Rows from block 4, named by matrix and row number. Each number is 128 + 32 x the weight over its row's rms, rounded and kept within 0 to 255. All counts start at 0. Numbers have three digits each. After the name is the row's rms in percent of the matrix's.
# dw: depthwise 7x7 conv (model.blocks.4.dw.weight, 384x1x7x7, trained with AdamW), a 7x7 kernel
dw.126 096:112173117144147135134130130143166124144121132103131248133116140148106098142058122118151140127252131148136141127161174154138127119130159146151115129
dw.127 103:150109151125140125131116139138107119139117122131127255147098138150122209247127150137109143161132127118144149129119163127129134138090154119131109132
dw.128 100:123147125138113108121126129105152109125125115118088166116126115142156188012204142136130103072220052122130131125118154112120123128120113143122117129
dw.129 105:127137122139134128140166120136132165122108151145203117190155103109119072117060145162148168108009152185130138110143100111093132137105130116149124139
dw.130 096:131125143153108130143148148156129160162138149136131148128120123164198141255187159190095166093166105125148187143134152140143161133130130144139138145
dw.131 090:166137132163174140174127117165157107140126144120172146165160120150156200189200159148105159191180134098121145122106174150180120152149160129143125155
dw.132 102:138100103108141115129137148111145110153136124172121081130174133131172132092102147150149103202255149129142121176117130167144140166149133139140161107
dw.133 097:068085091094101095060095134111089107128107143120107061115112105140146120163119161147122179135234125176128124133124152143162106162164141125105125152
dw.134 109:103142133137120151122087105083105127109105158147129151100101130116155131253210162130115121157198135075150145101160160151146132154130099140118126116
dw.135 102:157118121142112111165139129150149124144136188138135184153125161175169168233173147181142111142173140128132140116161156114134163164173143177111161167
dw.136 090:146121115154116121128123101147125151111141147113183055101158141157122251115220166122114136135093144103144166138098156107146119122088146147124148136
dw.137 101:123157157182121142139151126121209122165127137120124201181154105113175125104124183119127168183176148167131089172146130101155138167162142169165143151
dw.138 106:164143098106139132159134100142156116109124122120103120084150151153097152167000160147131110175108066143135117094116170139133128121103128165121104135
dw.139 096:120163158123142155143161135161179184117144140144150030090173099080132172124145115131146096093165106095146108101106092117103112087110098097074130078
dw.140 105:125121148114167136121120170103073131115114135104101038074147135121114070168051087142143139099026115137102160135110136121123161143142118137131146118
dw.141 103:158134096120117166116112147123098129132099143094119086142073184137098016116033115121092152136086125154089112127108106111121129105126102107148124084
dw.142 094:192162154183124168135122165131191141160149150095137175098102145123094082175052093139148146112138132127132091084107125104105110118108079127097085082
dw.143 085:121110101122108121111102128118138112103120120117091064086116148117090135173076109092133100150255102116119115149088096119143132129131131122132129133
dw.144 114:139121117125145140120131143117133121130112118106149242099144136125103154255113128127144140105149105163121145126126094139118123114141147129141142120
dw.145 097:147134150129149135124131118131096113162125129133200083157126116141149209089160175158130145161221165118097098110183126132136078119162093119083163127
dw.146 091:164143141152115117122122152105129154129145154114130183086106121182164183255060088103144141160146109072123110122134128104117135154114142130112121143
dw.147 106:118129130106131131128115125131123130122117140126103036083140128097115129232136100104108136158000143142109115134124116130138121132124119139126129101
dw.148 101:121160115129145142144115130149140155137093150177180139163175146162116122091100128135153169165255173126136112133134182144122164127169087139147128135
dw.149 098:129145125138114145143126133152087127117128139104098203132109110128125058255105088103119110137153133111133137131118157122133114141121109112123130149
dw.150 097:102115136116089108108098115093096135109114112148072104129095139154138222206112098139137151103111131158131160141174117176144098156168163124206160146
dw.151 098:121138115130097143134110133134120124129118150148144162231150153208097071199128075133160097138127129137141136117133151171098147137091138197079150112
dw.152 101:117149124122169127102119142170159159109134124180119124164141122137160182255168184096104135124159159130127102163100135143151102145136131112106098136
dw.153 094:133097138096125143118127109102101107115140100143159141153088088138122255214132144100107114109141116113095156127165105124136149123137174122148110131
dw.154 098:140122169143159151104135162142115095151159148120075154165135141135120255079105129118117150203126107180159144140142113136151111124117123155131105154
dw.155 105:170187144148113116095151185127138105117088157151119104131096096180153126107147104085190170138124107103048148170123129120104088186157152141128135069
dw.156 104:110132109120131106116115104150095142118122128136146081125136132120113079144100103112130115117000094130113136118132093141130130166127122147119133126
dw.157 101:121150097131139119148138106132136119135127141132131200087126124142152185255125160155125096128155134099109121139123158124112100088127103136116117112
dw.158 098:160135129135117152142141142136108117138156147167092045109161136145117095229059114153179115106114090108178179140140123105161157157137150128153139176
dw.159 093:161153141121175132150156129120166168104132124150122112130164122174192189200215167145146140174151197153112148139126172147149120139134127164112155135
dw.160 106:119124128113125129131136137129128116136129127126176097077109129146132255122025097124141117176090097114121131127099124114121112128125141128130130113
dw.161 116:141136118130121139130130134120151116151118130125131114098131133135124149255149134143151111096133080115140121127132132144107134139096148133122119127
dw.162 095:118156102167116121139119116146158128103131140112087074077144153129115141255114160133133158097072124141127095124174077165119125133134093165131128123
dw.163 096:154102136113132096140141130135185149123140138164082138138078162120077108131105207146111171237133182146127117134160167175136126148129109153107162108
dw.164 106:107150117117137146117142138160130133127159141133158198160133144139119092255147097139128114148231156147129125131125138132106137133124143087139126152
dw.165 112:135082132105131097120154124123118146106151113118079123046121127106123086082153093141142104098000090100135114155100086134115118114123097153126144121
dw.166 101:134112112102086147122092114126116158167091130114139000111115138139149111109185103102091149126184081111123174139098160136146120131105158130174125167
dw.167 101:163149144112114139117147158139134147079076170149131115136116062135179139106118101053170160158140072116049176131144134125091092174158166146117113110
dw.168 097:114157127153133130146156106136123148122132123143131224105154128105145126255180072106174136162066103130123097120130170146129152109135124135128124147
dw.169 111:118107126146128146131153129156138149116132131108163130163133117150124130158129140153134149181255187134148129117162156149116126127119126113154129162
dw.170 096:112114131124125133101111127144121143152113075133179209166106099127095101079133108116111099114133090094117064109106099110106110109094084086096113025
dw.171 105:102136162166126175104143137130153148108163155106103109128103171186108112073079125143130157084018075154143137120179178144135117131127143173123127118
dw.172 095:116157154113059125109097137099132150128142120133163084136144082161166169109174183122112079170096213100148165119210126148146091109124123128148140122
dw.173 088:092146094104154130137138166145100099147109122127110126117139153134119212104188190093068119170205165136112087123123128091160082103097132133123089086
dw.174 108:107165085152143137133125127134095144169094151167142101108097159093084100152045117158157144154051127147147185143102150160147142064124091154100120175
dw.175 105:108119148143159115120143129147122137135119119091145142133134121132165185134131123125130147217255181157113122130113108129129116152113104141142106137
dw.176 104:115116099146114109135151119126166125102136115144186206184147110101160148206244151138137127140140137126121148134135138123142171147177098146141169135
dw.177 097:084116132068151124134138125148175184075139154112164153107176154189137189196161142164135108137210101104175122139147131143146090118125130138118108133
dw.178 098:110127112188124105138116139146142136168116135170153066153129148120167045177182140132149068228100069149119149131139122142137129102118127143105136145
dw.179 093:124146140150158112150132150123133126120147141112133088095110150169154171255182154172137128117165112163131147135099171148113132098112092179125128111
dw.180 112:073095113065112078093085109151109114130083102138052045123094084107130086088141118121113089092148123077090119115111093115123135115100145109126103115
dw.181 095:151120115132136147154121118115129159101125097116111111130089126100126255126175170094106088160106126185141155118105135161106111096165152104100108122
dw.182 094:136132140151146115126175114127128129108115117148178198056179130130058149213045139063114143129142157133142152095117144112123132121159141128108117157
dw.183 096:117109137128101137146123137151199126122091121100149203111120165140174062151119145140121106231160080192143121135123147102102100150137125141175117156
dw.184 107:105134092088090128090125113117097125126144106111143178108081138135092098079074077128089126064038099116121123118123076106091116156121085089120098157
dw.185 098:096166120130130109097069144132168139119129138132174206108160114162098211133085177160103139121202111138137082142142154137143107170100171091139127132
dw.186 113:140142123080142126123120137139118126120120126117127214125130118095107146255152108141136122141174155130105122145131136128123123135130136125119166105
dw.187 109:134147125130152109164130125109085140132098102110145100132098154121109141091118128091127131070014096099165131141090081094128144160138096040103135171
dw.188 102:072123135069134125086105113156050117117163114117020102090108119118131178145106125113136106078101080114107141087124090109092133095113094132121124134
dw.189 100:112146148117140136128105132122116138119097126128095103101108148102081080089039082094107099051074064103116156112110051104116122118101130100100143140
dw.190 101:108130137136124110125132132125127121122127125172030117127107135126096255119058141124152153041084159127140139133130136132113145124148118142129115131
dw.191 103:129118115091155111151106085113148125106152136166166058156090087087135173195214166128164115130204128114105104138134095124101161125095095128133141119
dw.192 098:115138113092121128144146129128072138130115127129125056128138138130115129144108131117141135144255187111137121135164149146136134131143138152154132128
dw.193 098:113125156120111134126149135119170115134105141162100067115162152121142195128255102135080145144129179091077121124157111129150132119137108117151115114
dw.194 101:128124131153133156142128184147139105100161137114124128133174167170174186206102202097122134130158214111139158146145161157100177139134104130104154152
dw.195 103:175168150200139130174151116146166148121140137126143155141137143199186159154185177187164138110134132145157145135141155139138136157143163190132154186
dw.196 098:144139131126118145116139131129129133130123121131125046102133146136140074255191115139124101146046146107124147129132128112129138135146125141115146117
dw.197 103:126147083099108111109131106149082167129135093175052049161104110130129074104110125140116156052126109150094144096104055138135111156093107099133132146
dw.198 096:143153115180146122143176151142173136163145131139162170150080140129113146050161173130135170098230097100107116159128163112153143158126160136177129154
dw.199 101:108125169139138138136136115144126168131140112122097096141136125195160120122234166199080117081051138072095118115103083151106133132116122122146134125
dw.200 098:127105138142116117095106125129109162116138151124144255115122111125088070189042120124088134119150084112146154103120135127118104108115136128140131116
dw.201 079:122124138088103126121123115090136104112119107103073018089085116110106094255086101107128126133094138127118127116124126128116140123155116128131129142
dw.202 095:097111121073136129062111091113096104145121147112120055113077117103090111222130109062132141132076101125114129090143100166119112143103118156086156108
dw.203 098:113113161154126093147114114118143121116089133136131081144138138118136255068214134095113146158187134106114138130112120130115126133129152110156133127
dw.204 104:114135103147110129126171161108095109134170122120139123171076131123124080151255120134162126084141186135135145108160144168121156153123120155112169119
dw.205 098:116136103108106142137129120106080103123119112090076057040096121114105124255138115079140126127131101116137136120128137130111138138122140121150133130
dw.206 098:174163144175170172167168135134127107115148136140119100121157157154128082078104136139194101123107100126176143152097165121121187188172168166158165167
dw.207 094:133121126083110113134120138123074110168123148154117053139147148128108135255169146144139135110090091076181109128134148131175130148122162141135127150
dw.208 098:148125149135126128138115112116151105118108116152160160133144130147107238062233123122153127151196134164143140141090175097095111133128140152154150133
dw.209 110:156128134074133160146136116137097110139121136137109032120144128108070121023040076099125088110135130091137124161121110134110160130113132123145135143
dw.210 099:113136140109126127138144116096138126129117116130188126163104127089158236082239169102133140171119204111131140115138163145133134119152142125135122141
dw.211 099:157169114151121145163165159161156171176150169184143109126166168120137084096129148161153171115137101140145171179119106163126179170162165133172157190
dw.212 095:144121094226139126130140151110155128165120120168118251149111116147160063163088124185145116131088143126123138128138107133151167132134142153120140111
dw.213 104:133137122122131123136146128137115121142138125136077046073132134116104051124042107121142125076009090137119138124133096097139149148131124118134132127
dw.214 102:200157163173155158203178142123118126141174161140116100115140150151115091121087114161170106125122105131164169138118130141139153189165165141154178188
dw.215 107:118121129161112114141117145123144105165117139117140131111113148171178149142172162164094049052084044080096106132108092132116118129082102129121111066
dw.216 104:084142131064149128123137120142075123160113140133079106043151145129122046106104082123120159103036076147141134111118137103156099093151117126125129134
dw.217 098:125160080109066127149151098103090123143132162081098119073111147140122093110103112135148151118107076158159187144114148146119155173160195184163182165
dw.218 098:074072102096079082109092100106135112119065088108129120112124083097130131176134110102077124109122123110071101136103113113125082068091082113091089093
dw.219 095:131140114137117122130140127125105146116122132140114115150151126132155255206216124126128122130091123168133153144115147161125144121131146123154080131
dw.220 089:128127116141132107102147153139092132105147164121131175074123086207171137125081055092140173087094109091087144092156119085107113130173115126134085072
dw.221 100:146128057111100136124148088107136111130140149125085099067141179186142105095096149187147099057077074118160167141098111102135178140098105126110118142
dw.222 100:159193133173120110114185171125132104088146134167125106075067101161163109123081115087201136142171085088106148156128129104116084172153113116134109120
dw.223 102:159131175196179156152168122182163144145175168174134154184102133159132149170109143158206121116115128137168118129101087143151134166149176157127146137
dw.224 096:101152112139094160122115163123145110142150174152147154145175149153130203054203140152167147159048137170172133130178125129148147151140132122109148159
dw.225 096:140144097200117131155131170103200182134093089151191141149167160138198140082141171113106145066170103116142152114114151141153107147151127160138120149
dw.226 109:130122093146119120110125107135094128170125098098039097132171126147061105101103130126134024076139111161118135101140075095187145129133122108117154104
dw.227 102:129132130129105128125152124132157146148128151124083058047095132114109087122097111125118171134255165145116152103150169104121162138103147122158120123
dw.228 096:112119112077116134088137126136148123137144092157135216192117104149122117206193157075085157110128089076152138101088149108158111090153136145113124127
dw.229 106:094129106130121126110144158157113151154106133127145091114133135110082034033030119104155159179159161158123148110157171141143125125145134117146128128
dw.230 104:138127135114134125128130122138114130141112142116116068084129137135134206255214122156118145148042142102135131114128106144132123144129108158119139130
dw.231 097:173121130143133160097087123134173145100140136156204228206166130133099088127079103119138118101086089113127112138118123103155119125107149072128110117
dw.232 118:123106140126130127118127129129130143137130130129134163133110124117124096255110114141136130113175094133129129115133106135125125124122122136128141126
dw.233 095:147132127094140144119143124115120170092132130120153082126117138131182255093234194124151133136141143138138119114118143134119108130130137128112145145
dw.234 100:130108110144097139095100118125120137117102159126101177122122163173180149125076196158174210120121094146169147093149147181118172193102161136155133140
dw.235 109:125139067130127095097145154120106121101102141113116093117107135143099053140037123086145110115124074098105171139115142104130103167103099162056114065
dw.236 103:155139165135135130135153143129186144161153108143160105165112104196210220145147184138111117135194109095095096105135167130107142120134161123149121157
dw.237 099:141131139133130112170187145145123132148174174186108110153148177107131223198176109143137112077119097112126128130103125097107140159156154141186170143
dw.238 099:161151161095141152159151152149146134151161177126101096102131162177092099059083061179150139113175166139149144158148105100154172162154089172127144152
dw.239 098:164172100184121176155154161154153138159164162180098143146152163193146150120106174178169131151127146156179163131132153132171122167169123185133136159
dw.240 101:114133096127122134104114101109116117091141115099043112047110136140080117166078129123118087064056045110103124130094132109099122143108108124112114146
dw.241 102:137123152131105145128142144093123133114120151119080014094125133130161174229199119131103090127111104111116148124129121139095140116079152122134153083
dw.242 100:142121124202092136130145127109184124112160150136106163125110111129127138254101141108108141110182146139101131123132152097100121128126083213097130141
dw.243 096:113124126068131121113121105114075094124126117084121087109103126108066025197088069115085139096147143098092113088098154127103105112125136145124107116
dw.244 098:142104126117151083142127121131167130109122110076134179156140104146177173235227149123123133085168108105130098119112131134159124125175148101112149116
dw.245 104:199166124105130173178147129157086121159200189127100130107109153144138097093134133137188112103097119123178167126143109112152187187136134106114150167
dw.246 102:144129130122116150124131131126109134124144128162086056088136145138113177255208138124101140121141148133115114128134119116136103128123141145139121113
dw.247 107:122148116128120121118121099099165148101130131123145088113147138161156218255173154146122096128113139118123132096136136086115131142106139156148108129
dw.248 106:102129141087118137102106163124105146129141136142132126135119086076109079116079112065112131063019082094101077147105141145095124098106136127110121077
dw.249 088:128113102137093102121125100138099100122111120138143049151108111153095197253098068107125110128186091110119139109121119081107132130133119123133105124
dw.250 102:138135134135088152136137135122100132169136127132133078076123085158132082137068122170147159209242179141162121110163128132155144144129136122144160108
dw.251 098:138140105104101101135129089115107153125117095080194062106117100117101115196120103110170112132171101115149196138150146141142196147186146186154146137
dw.252 090:122138114148135186159137171160146177129111122190200158171191109146143182137190136110120113150130170144119140174120159106161130120179158173161142152
dw.253 096:137115139149119124126142130146097134143132128151147094190133135160144249138207178174159164152070143168151136115135083136120134153155144126161155138
dw.254 099:115152162095158162150107154139160147149130120090144213192117107067109192202193149112107157158106162138129101113112133127105099088131106107151125134
dw.255 110:142170124148140115135157102143157146137122084136139097156147080146120083117078106136087139083064079102161105116082055096102101164103094080066133107
dw.256 093:168138142142137165131143154135129116153140119140121146141130144160099145255185115154139116068066074132133161121138113131139158142138124157118133142
dw.257 097:101109124126137118157102147142098109167165094080076077172144141050092099098163171203077116108085152146177112105103109117142159088144109125133129147
dw.258 099:139119193121196174136180118129196204098146116098117113157104160125141189110105153118107131137095140111108063105083134077134138117147108106093139102
dw.259 100:125128134118121137137156128106131133124130129131170075141110144117144095255192133116127129122040099121125136132115111132126130135103143134134121130
dw.260 115:133105128127132126130135125141127097123119137113141216187125130144114191255191120131126122137184126107134128107120130109131126126138125166131141129
dw.261 098:082123092114080081151109101120105099103126114068049088055094102176171180127151141218148124107117120146107119115139135104147120103137131134127129131
dw.262 097:134118125113118128122128114141138133125118111121114052110115141171137099134115145127127120077000044136136131152109076107152123132124142104140115112
dw.263 094:126116110170138109118132154095103075162140103109118104178135091089093083246173107123132111079191147142127107126120162114093162166105139132151125137
dw.264 103:146105108148128160115146133066156108131097123127000065061076125122102112173113092121107117104086113141076124131129119141134120118130115140095118098
dw.265 096:082095085094103077086103138136100139126109080113099180114109099107104145199149112096114112126126106109099110115140152118147090040115095071109100077
dw.266 081:158111120163109139119146142146148118173116127163094029111144126143084076225080151113155130114143105163159159168119113122183130105155121113116129083
dw.267 100:142106134154128152131149156169095120155138108139133223179143106089125086042120154145148096105070125107165102104158157113088147182088118093115111141
dw.268 108:130145139111123143160139140122149123148125135141137090119141125126164146099123166142132134178255183147107098142140180104152122121116132153165106108
dw.269 088:145108119145116112135123075122126115107129135152146113125120122097129096172097110116123124033214149074184160148163134135173144136155170190184157138
dw.270 098:091102128091131114078119118089114090153117113112087098090075054149181120172169204167148128128118137083156173120133144163185141134150143166146137120
dw.271 099:154161146156168139153142166142149125173130124118177093133172130154186088180184115134142120136184136137153181124167104170163136180185140170148175153
dw.272 099:114144181129167137120137084101099173089115072155155153105127149163187187099168160143119192153103207147144162110110106157153119119171138142108153108
dw.273 103:167195145145128162157146136142172170151146153138091098126114128118125138129133150183104166179176224185138137156133124197139125095132162136131122168
dw.274 086:147103111126114138190154122107094122090196113096106062152164173081130108086099174157122102079098127138159119123088136105127184128109135112108173195
dw.275 101:123124137136126140128141143107124145107136132111134138111110115109168255131071063099149125192187119091075152125131121124142096127126145118145126115
dw.276 096:149119140113160106133131108105155110140152121123113255188114133116102113154193089143136123135038139127157135123143081144125084136106119116126110150
dw.277 098:129139157097113130128133142100149098148140136154119179149121100196107212105187184131092175125059116128110187089113165093131180100133145144151123140
dw.278 094:156136105151109124129127144123143112105119126108202070100179123110108067230218102132127116102108099096131143190128132123127151134115103129150158110
dw.279 098:112125160118159142121097166148106161098087130204120152169138140128167111120061142115150173113217162099110111175136173148161150157173159145169121146
dw.280 102:126123140132126134129132145113122120129117125127138097166130125135134140040255109098120122135093169118123132117117131111135132126135130112139111118
dw.281 104:121136131115143111104142114119132156120136120090151130089135135138110159255199126124118155183114136149128143121118078127140129115137153089148115134
dw.282 106:150103149118147124116134136112126109132121121120134180141139126119139174255199125125139109113136090144147156115107106160116135139138160134139150128
dw.283 098:092145096169143118122103095101195154124127115186128180191104109136161104233158131131132170144151177116125117132089141149103153115113117113082092114
dw.284 101:090129158136148086117112144143152117150156126168128227170130147153130177192220148157109147142062105139117154134119118152124142152105085163128148130
dw.285 105:142128127151123132158139112152119140122135146145099031117153111140119137179115127176115155180255165138107143118121165115118137127125142157108136125
dw.286 094:117129137119138120103113122086075098091142097102102037079113106133072057210088078113103098110129100128106126087118101097126113116130105131093114131
dw.287 097:106139141148143096112088135141164097191122151097103249143126114142171133110142129164099140098115238136108147142148136113105134102151127140109138120
dw.288 094:173156110180140166166124150132180089135134167134160162085098124193178162139072077132153163168145080122101151095101154133117131159155139173154098156
dw.289 101:130135156164175151119124146140141138155133134134145139129137119111102068079102077111149087103035098093135127124079120108106147113101058066119068084
dw.290 102:092141106131132104150130161126081146146105149100108095086155107150095203255145087133127138104153126120136148125142130161120108124123145144131107140
dw.291 108:158136121119160141124153132106096117123134118148132201163124143138153194252195118130130104148218160127136129131146122132124116117117123164156111126
dw.292 090:171168161184140167174140146136102164141156162179154139166134133190154157140166200182156162107134114132129141144138130145158157161166115188122157171
dw.293 096:124089155132118150105142167147167113129175128167136193189141138119135103110123138123166180170176165189189174146166171140152164168137151166160128139
dw.294 068:103127102120120123093105102130111136110116103145097184100131096098121142255160092109121123094088100110113102115120106134127115077095102113097089072
dw.295 092:109109133132114121106119132116104114123124125116139041099110109082119078255166123117132123109134079124121131116121090123129126099126116131112132108
dw.296 094:129127135094127156102117084120091127120119150108156193091120130111110216255123095098159145123115149112154097110123093142141118141122156130120109142
dw.297 098:134122158116132129161138127135120129125139155139126173104142141123093125255190132099142141082170083106144112113113106088114156174111137131142145133
dw.298 105:112125130147120142121142132107164141148105123151130114142108102166156182238255172140115163110070119126132133102112154108120126120115138128105143103
dw.299 098:139127134137110109152100157078084090120147115080051133088111130098066048140067087073097116098135104130082164135110132124136138114161122166160146123
dw.300 099:150146165168169144126139141211140196163157131137124136136124121128159109094154105097101099150206164168152124175130117141135142147188184176131164147
dw.301 103:180098139139137090108179102099154110114126173138118121107097120148175133139097083116172182158103079090072195095124140112089098187146073114137124102
dw.302 103:135105106145089111140147135138138106157110147128089173178109143148203027138238129124107154065106123106127108141116135137132157138131118163136131131
dw.303 107:133122141110116122131118155091100146130111123129148177114129124122090215255157077111144147103158130127123137132139075138118138116134121132130117106
dw.304 104:133126136138116107124131126135104155119113139117147163083125141108123035251036155109133116084200124125134130114156123121137107121144128131137138147
dw.305 094:129169106163156134127139130127156126123123118138162217155158134149114079069058108119128113080055049144153127110121110085152134126147080137114127095
dw.306 102:151121151166152112146144130136118132117144138133110106128114131134138107255108133115164159145106162140151139159123128117141136110132140151154136129
dw.307 102:123140097129165097131137135138137129128134129167047026114144134105195192132203130130098155155118170141090136113161127143098140113094167135109157115
dw.308 100:188149097115141131154124155110097171119131128150124055149080172151140095237099154135109066133125175084100139125157110117143143160131153138160126152
dw.309 099:155137139187100171141150170137175196136118105176181158185140150107098133169089131125135135151179103132120139171177135164153143166142145164129197141
dw.310 105:128116137116104127133145170131116098155130168092181223133143131121186161162245136159143149114091088138165123155090117114094137134107146133123114135
dw.311 098:144130136144128132109127142140123126133145119117137201115102139146165148255048075096135117149131113149144142132114148137130083136150140138107148143
dw.312 104:126121133114116135128139121114102123133132140138099038159136151133138172255112123115119123117018166114147110130120126122110138122128128136119131109
dw.313 094:143134104146078149132118136093128108101132125126156133226101117141112200194210086182142108093147114145106103156125104140066162134131120133107119120
dw.314 098:131120149097116108156162113082158157123157136152086128128107142185115098078089107158137162196087094173169090136126198201165129140141143136158104094
dw.315 116:130125127104129122123124148128106121145126122131079045086137119110106024049020101109130126111077118126142132117140093132120111118142149120136129142
dw.316 105:068087110061117097062110094074109097090080132113090142138068129123097092102120092145140120150127142148121138152153155164121137175191121166133175140
dw.317 107:146122136140117123152119108149127136151139149151161183125158137136133128255132094144127097130112116141151152156118130137112133117128141118123135119
dw.318 104:128096091089088114145112071080048092148145128105058114079125172126113138146090126161138162149199141163166134164123124140152177164142106147109137131
dw.319 097:142149147132146131112132089165170116154159132134118086168100144140157172255201128116131106163135126103127118132101118132124165137143128120141119113
dw.320 095:120131132111082099094117136174118156131077109125131050147114071145078108109081077085152126097086117073100133176125092090141125189145170137143110148
dw.321 100:122143096113120119137149109138114121143114112148079113100133133100132000184022096109131117087164070138132121135154127129129123123120135115144125123
dw.322 099:123129098130123081112166128104142100136109115123120177138103153146184120241174186125122145170186140153117096113101174122132117146173119099085096154
dw.323 105:114120097128112107116096126097110132093099110092163068124075137118109064106111056078068105095106099080094082094148076138119091108096113142105096124
dw.324 104:124124148102134124119121128146144105152136153132099090132146143137115104106084135103123131163255152133158124133122165125163100148154134146111139155
dw.325 096:132124118123136137128138125130114095125140110131086115183111114127111088087255132142109097117090147128132129130107118108127135134113122135127132130
dw.326 095:100150112141120127126139122125122122122121130116160255168108134124132097047090139114115124128092123129118137126121123112142137132141116136112119134
dw.327 095:137128165117143155137159139170154174148132144185111074125150166153126067185073129170148177099061099160124130173165101159166137111123165133162160120
dw.328 095:121147136097159141107123154070170120126114120120201024128140135105193157223109168171130118134139144150123131134150156104151123141112154111145159126
dw.329 095:135112149140122107125100114102142087136107108151170200197118110162179217136196181141136123109105125114132144137105112123133152153106110066075120162
dw.330 104:143115078155128118167128157128138143137122160147214255147126172118107162121095123111114179179129147134143126149114130148119145157102152127157108129
dw.331 102:103177116147145153130161101107079162152100126146101157087111144173131068140089104167163159114057134165169135122187181157120137091163155078160122126
dw.332 094:142105159132139142138128120141106116118141178143113096135139185215188125115117187226156171135076125179142149153097104112159172109149125147128121126
dw.333 098:120115141092132117107153122100112135147136132128112112087119152091088018050043113104146120084069094109165124141110079132143131126121116089118127138
dw.334 099:184130117092143116143092141125136121140107169113056150158100129084132251159144115134130125207137141153102106154166097084139122147118123127133102150
dw.335 099:114124113180114137120105161115136142157120120100138237159133133145141202202216152128122174117116106122105111137088140151137125142113152117111149174
dw.336 098:141111110138100136125117146134150122123143129123098082079153105129143179255203110131129117130161118116121113133125097134129139132123117118105141105
dw.337 108:125120123136123120135142139122127142149117125121138059119129141129103098066255118124134128138098145147124126132125123129136133133128124115128126109
dw.338 111:102092098126098116100126113106115113134145118146117086119100123104106037039072141083125155062053141152133142118144074141108131105134121093100128115
dw.339 094:121135131128144146160145118165128110128129131141110174167138112134214044180244123124131163129127178098111129135128152130149163130098177117116113110
dw.340 100:164150171132167150203162133177118105133175128211090119130196124151164168098205146130139171120123132162107140127133120148134156165117133117086118138
dw.341 096:131174152152169195112102169131161148134138146172150152117151144132115094182123115147117084088071090097109131117103073102131133093140095048063111126
dw.342 103:168126159152177115150148130106134127122153127142175119180120145161177155188172178168143171159166204187150109117142152183112107142161147109146166112
dw.343 099:162131139130106146133183082134158153121141111177160142167153092102135137179093133167152115200034180102096095117095138137116145182152166134113113128
dw.344 085:132146114130109154115098150137121153112138128121109095090127123100077204255059087100100116119198110125126143115116107121108133117118127108118141135
dw.345 099:147147109147158142138128138124177166134140134121192031087180110138155147112050164132123122144233179146129125146126140143133125137151110130119127139
dw.346 108:141121124129115117120131127095162120153142129117169111130113126143155086255127132145152135140174123136136114130120124157105114118120140115115128128
dw.347 095:157108141146147111174147131132149133157115130223141088191159139155142072198049187122137129152105157121170149154139151126131130147091140158122159123
dw.348 107:149134087112074134122112107139120145123145156159060017140128089143143131154140114166064129191164171110133117084168131091125117150133108126138164162
dw.349 098:125139120144146081118122145146170129148088153129095055095140168151149178245163121117136125153199149109162114148140137133165098115136097169119114111
dw.350 100:146116103090109109139122122143117125112133147093133157115120120123112199255181123128143161142184108142134093143115140091122110140112089132098169108
dw.351 110:140126135122138140139156133109085115103167118126075057078120111112058033089036059089128121115133094126111141120116132116118139127120122127112133117
dw.352 105:197158131147132114108181129128120126118129191127145111096102072217148108131107128083178154136094095129103167142128136106131105210176112159129099117
dw.353 086:134113102068138112099097111104063060126123100124079068076101095116099082227092105117126089117077097117127138107127100110119126127134116116120114114
dw.354 104:135155159134177127112105117152142147105129122122126118156130109096100151194057092097109094102102102098125112076087123085103093095072073097055102096
dw.355 089:105131123125120119158157135161110109129131109115093164137124111099088040255232125123132115127114148138131131131138139115139136105106131132118134128
dw.356 091:110125114124099113124096120129138137095132127136099112095105138142123210214162141091092105180247102106115161120132107148105154125157122088126114113
dw.357 102:102119131175103167134135109179179096116111129185140097236156121098129077131093151148125138125135212134126154144156099159090138146129130171103112134
dw.358 101:114104120149069121117100136093153145085129124151065123117085119084117057166144090093153122086041085098149100104079111100105143110125090105128102110
dw.359 090:130084112150125098106122162118122122142155128112086053122106125139125068153071118141119109137189121171110125164185191132117161099165173165188167105
dw.360 105:130148125122107142129139100137154136116127126122073255201125125122127166055079149148131122149145103172122140144105148154121156145142116129126149134
dw.361 095:132155120161110153110109157148119146122122124129107189128109138108132152255177100129143158126027115138118164097082149106143155108129116110133117118
dw.362 104:134140169176105166144130109144176122125119128152139123145150133122137128160151104151157118149252124133122129137117235093142170127131125173093123091
dw.363 106:142135147154141139088094166161141145134114098161123124177126099138125116091133124141145137088023069101116098089107068099100109101084097137061090136
dw.364 098:130141146111136126130133136140102136137128118130104124156129142119140000255191110142145115115181123102125126123135108125137138132148151124122112121
dw.365 112:135132144123115136141150106118125131119133130118127151117137115146150137255177148148117128107096118124110134135140140127130116156137124162111117176
dw.366 092:091125164156165191091175172147183119148150136166135141123154156193110147108098168170123153147079130153168155157113177113157130149170144140181136175
dw.367 098:164108115132099127132127138095078114140125128134131219136107144164147180255118170152103109150129158146110124132112142133140117134106144126083139118
dw.368 098:138085135129073143121116131168145104164127164174083129085170151152220118139076187164170180099113155120121149098116090130143119145117107116092096168
dw.369 101:121124121109138117140133128120099114121122131128111120124116141124054014132032058123142102069070066109129122129124105122146130125120135090136114126
dw.370 099:093095131104167112059112136111147145116120124173105136089158137144234055066108194155135178102141121146152125118134146165112117107127141140118122108
dw.371 098:129117139155133148093124167135119128144139178093152189127095173133173143226242167141123154138094101138150149127112121134110126152128122138122130177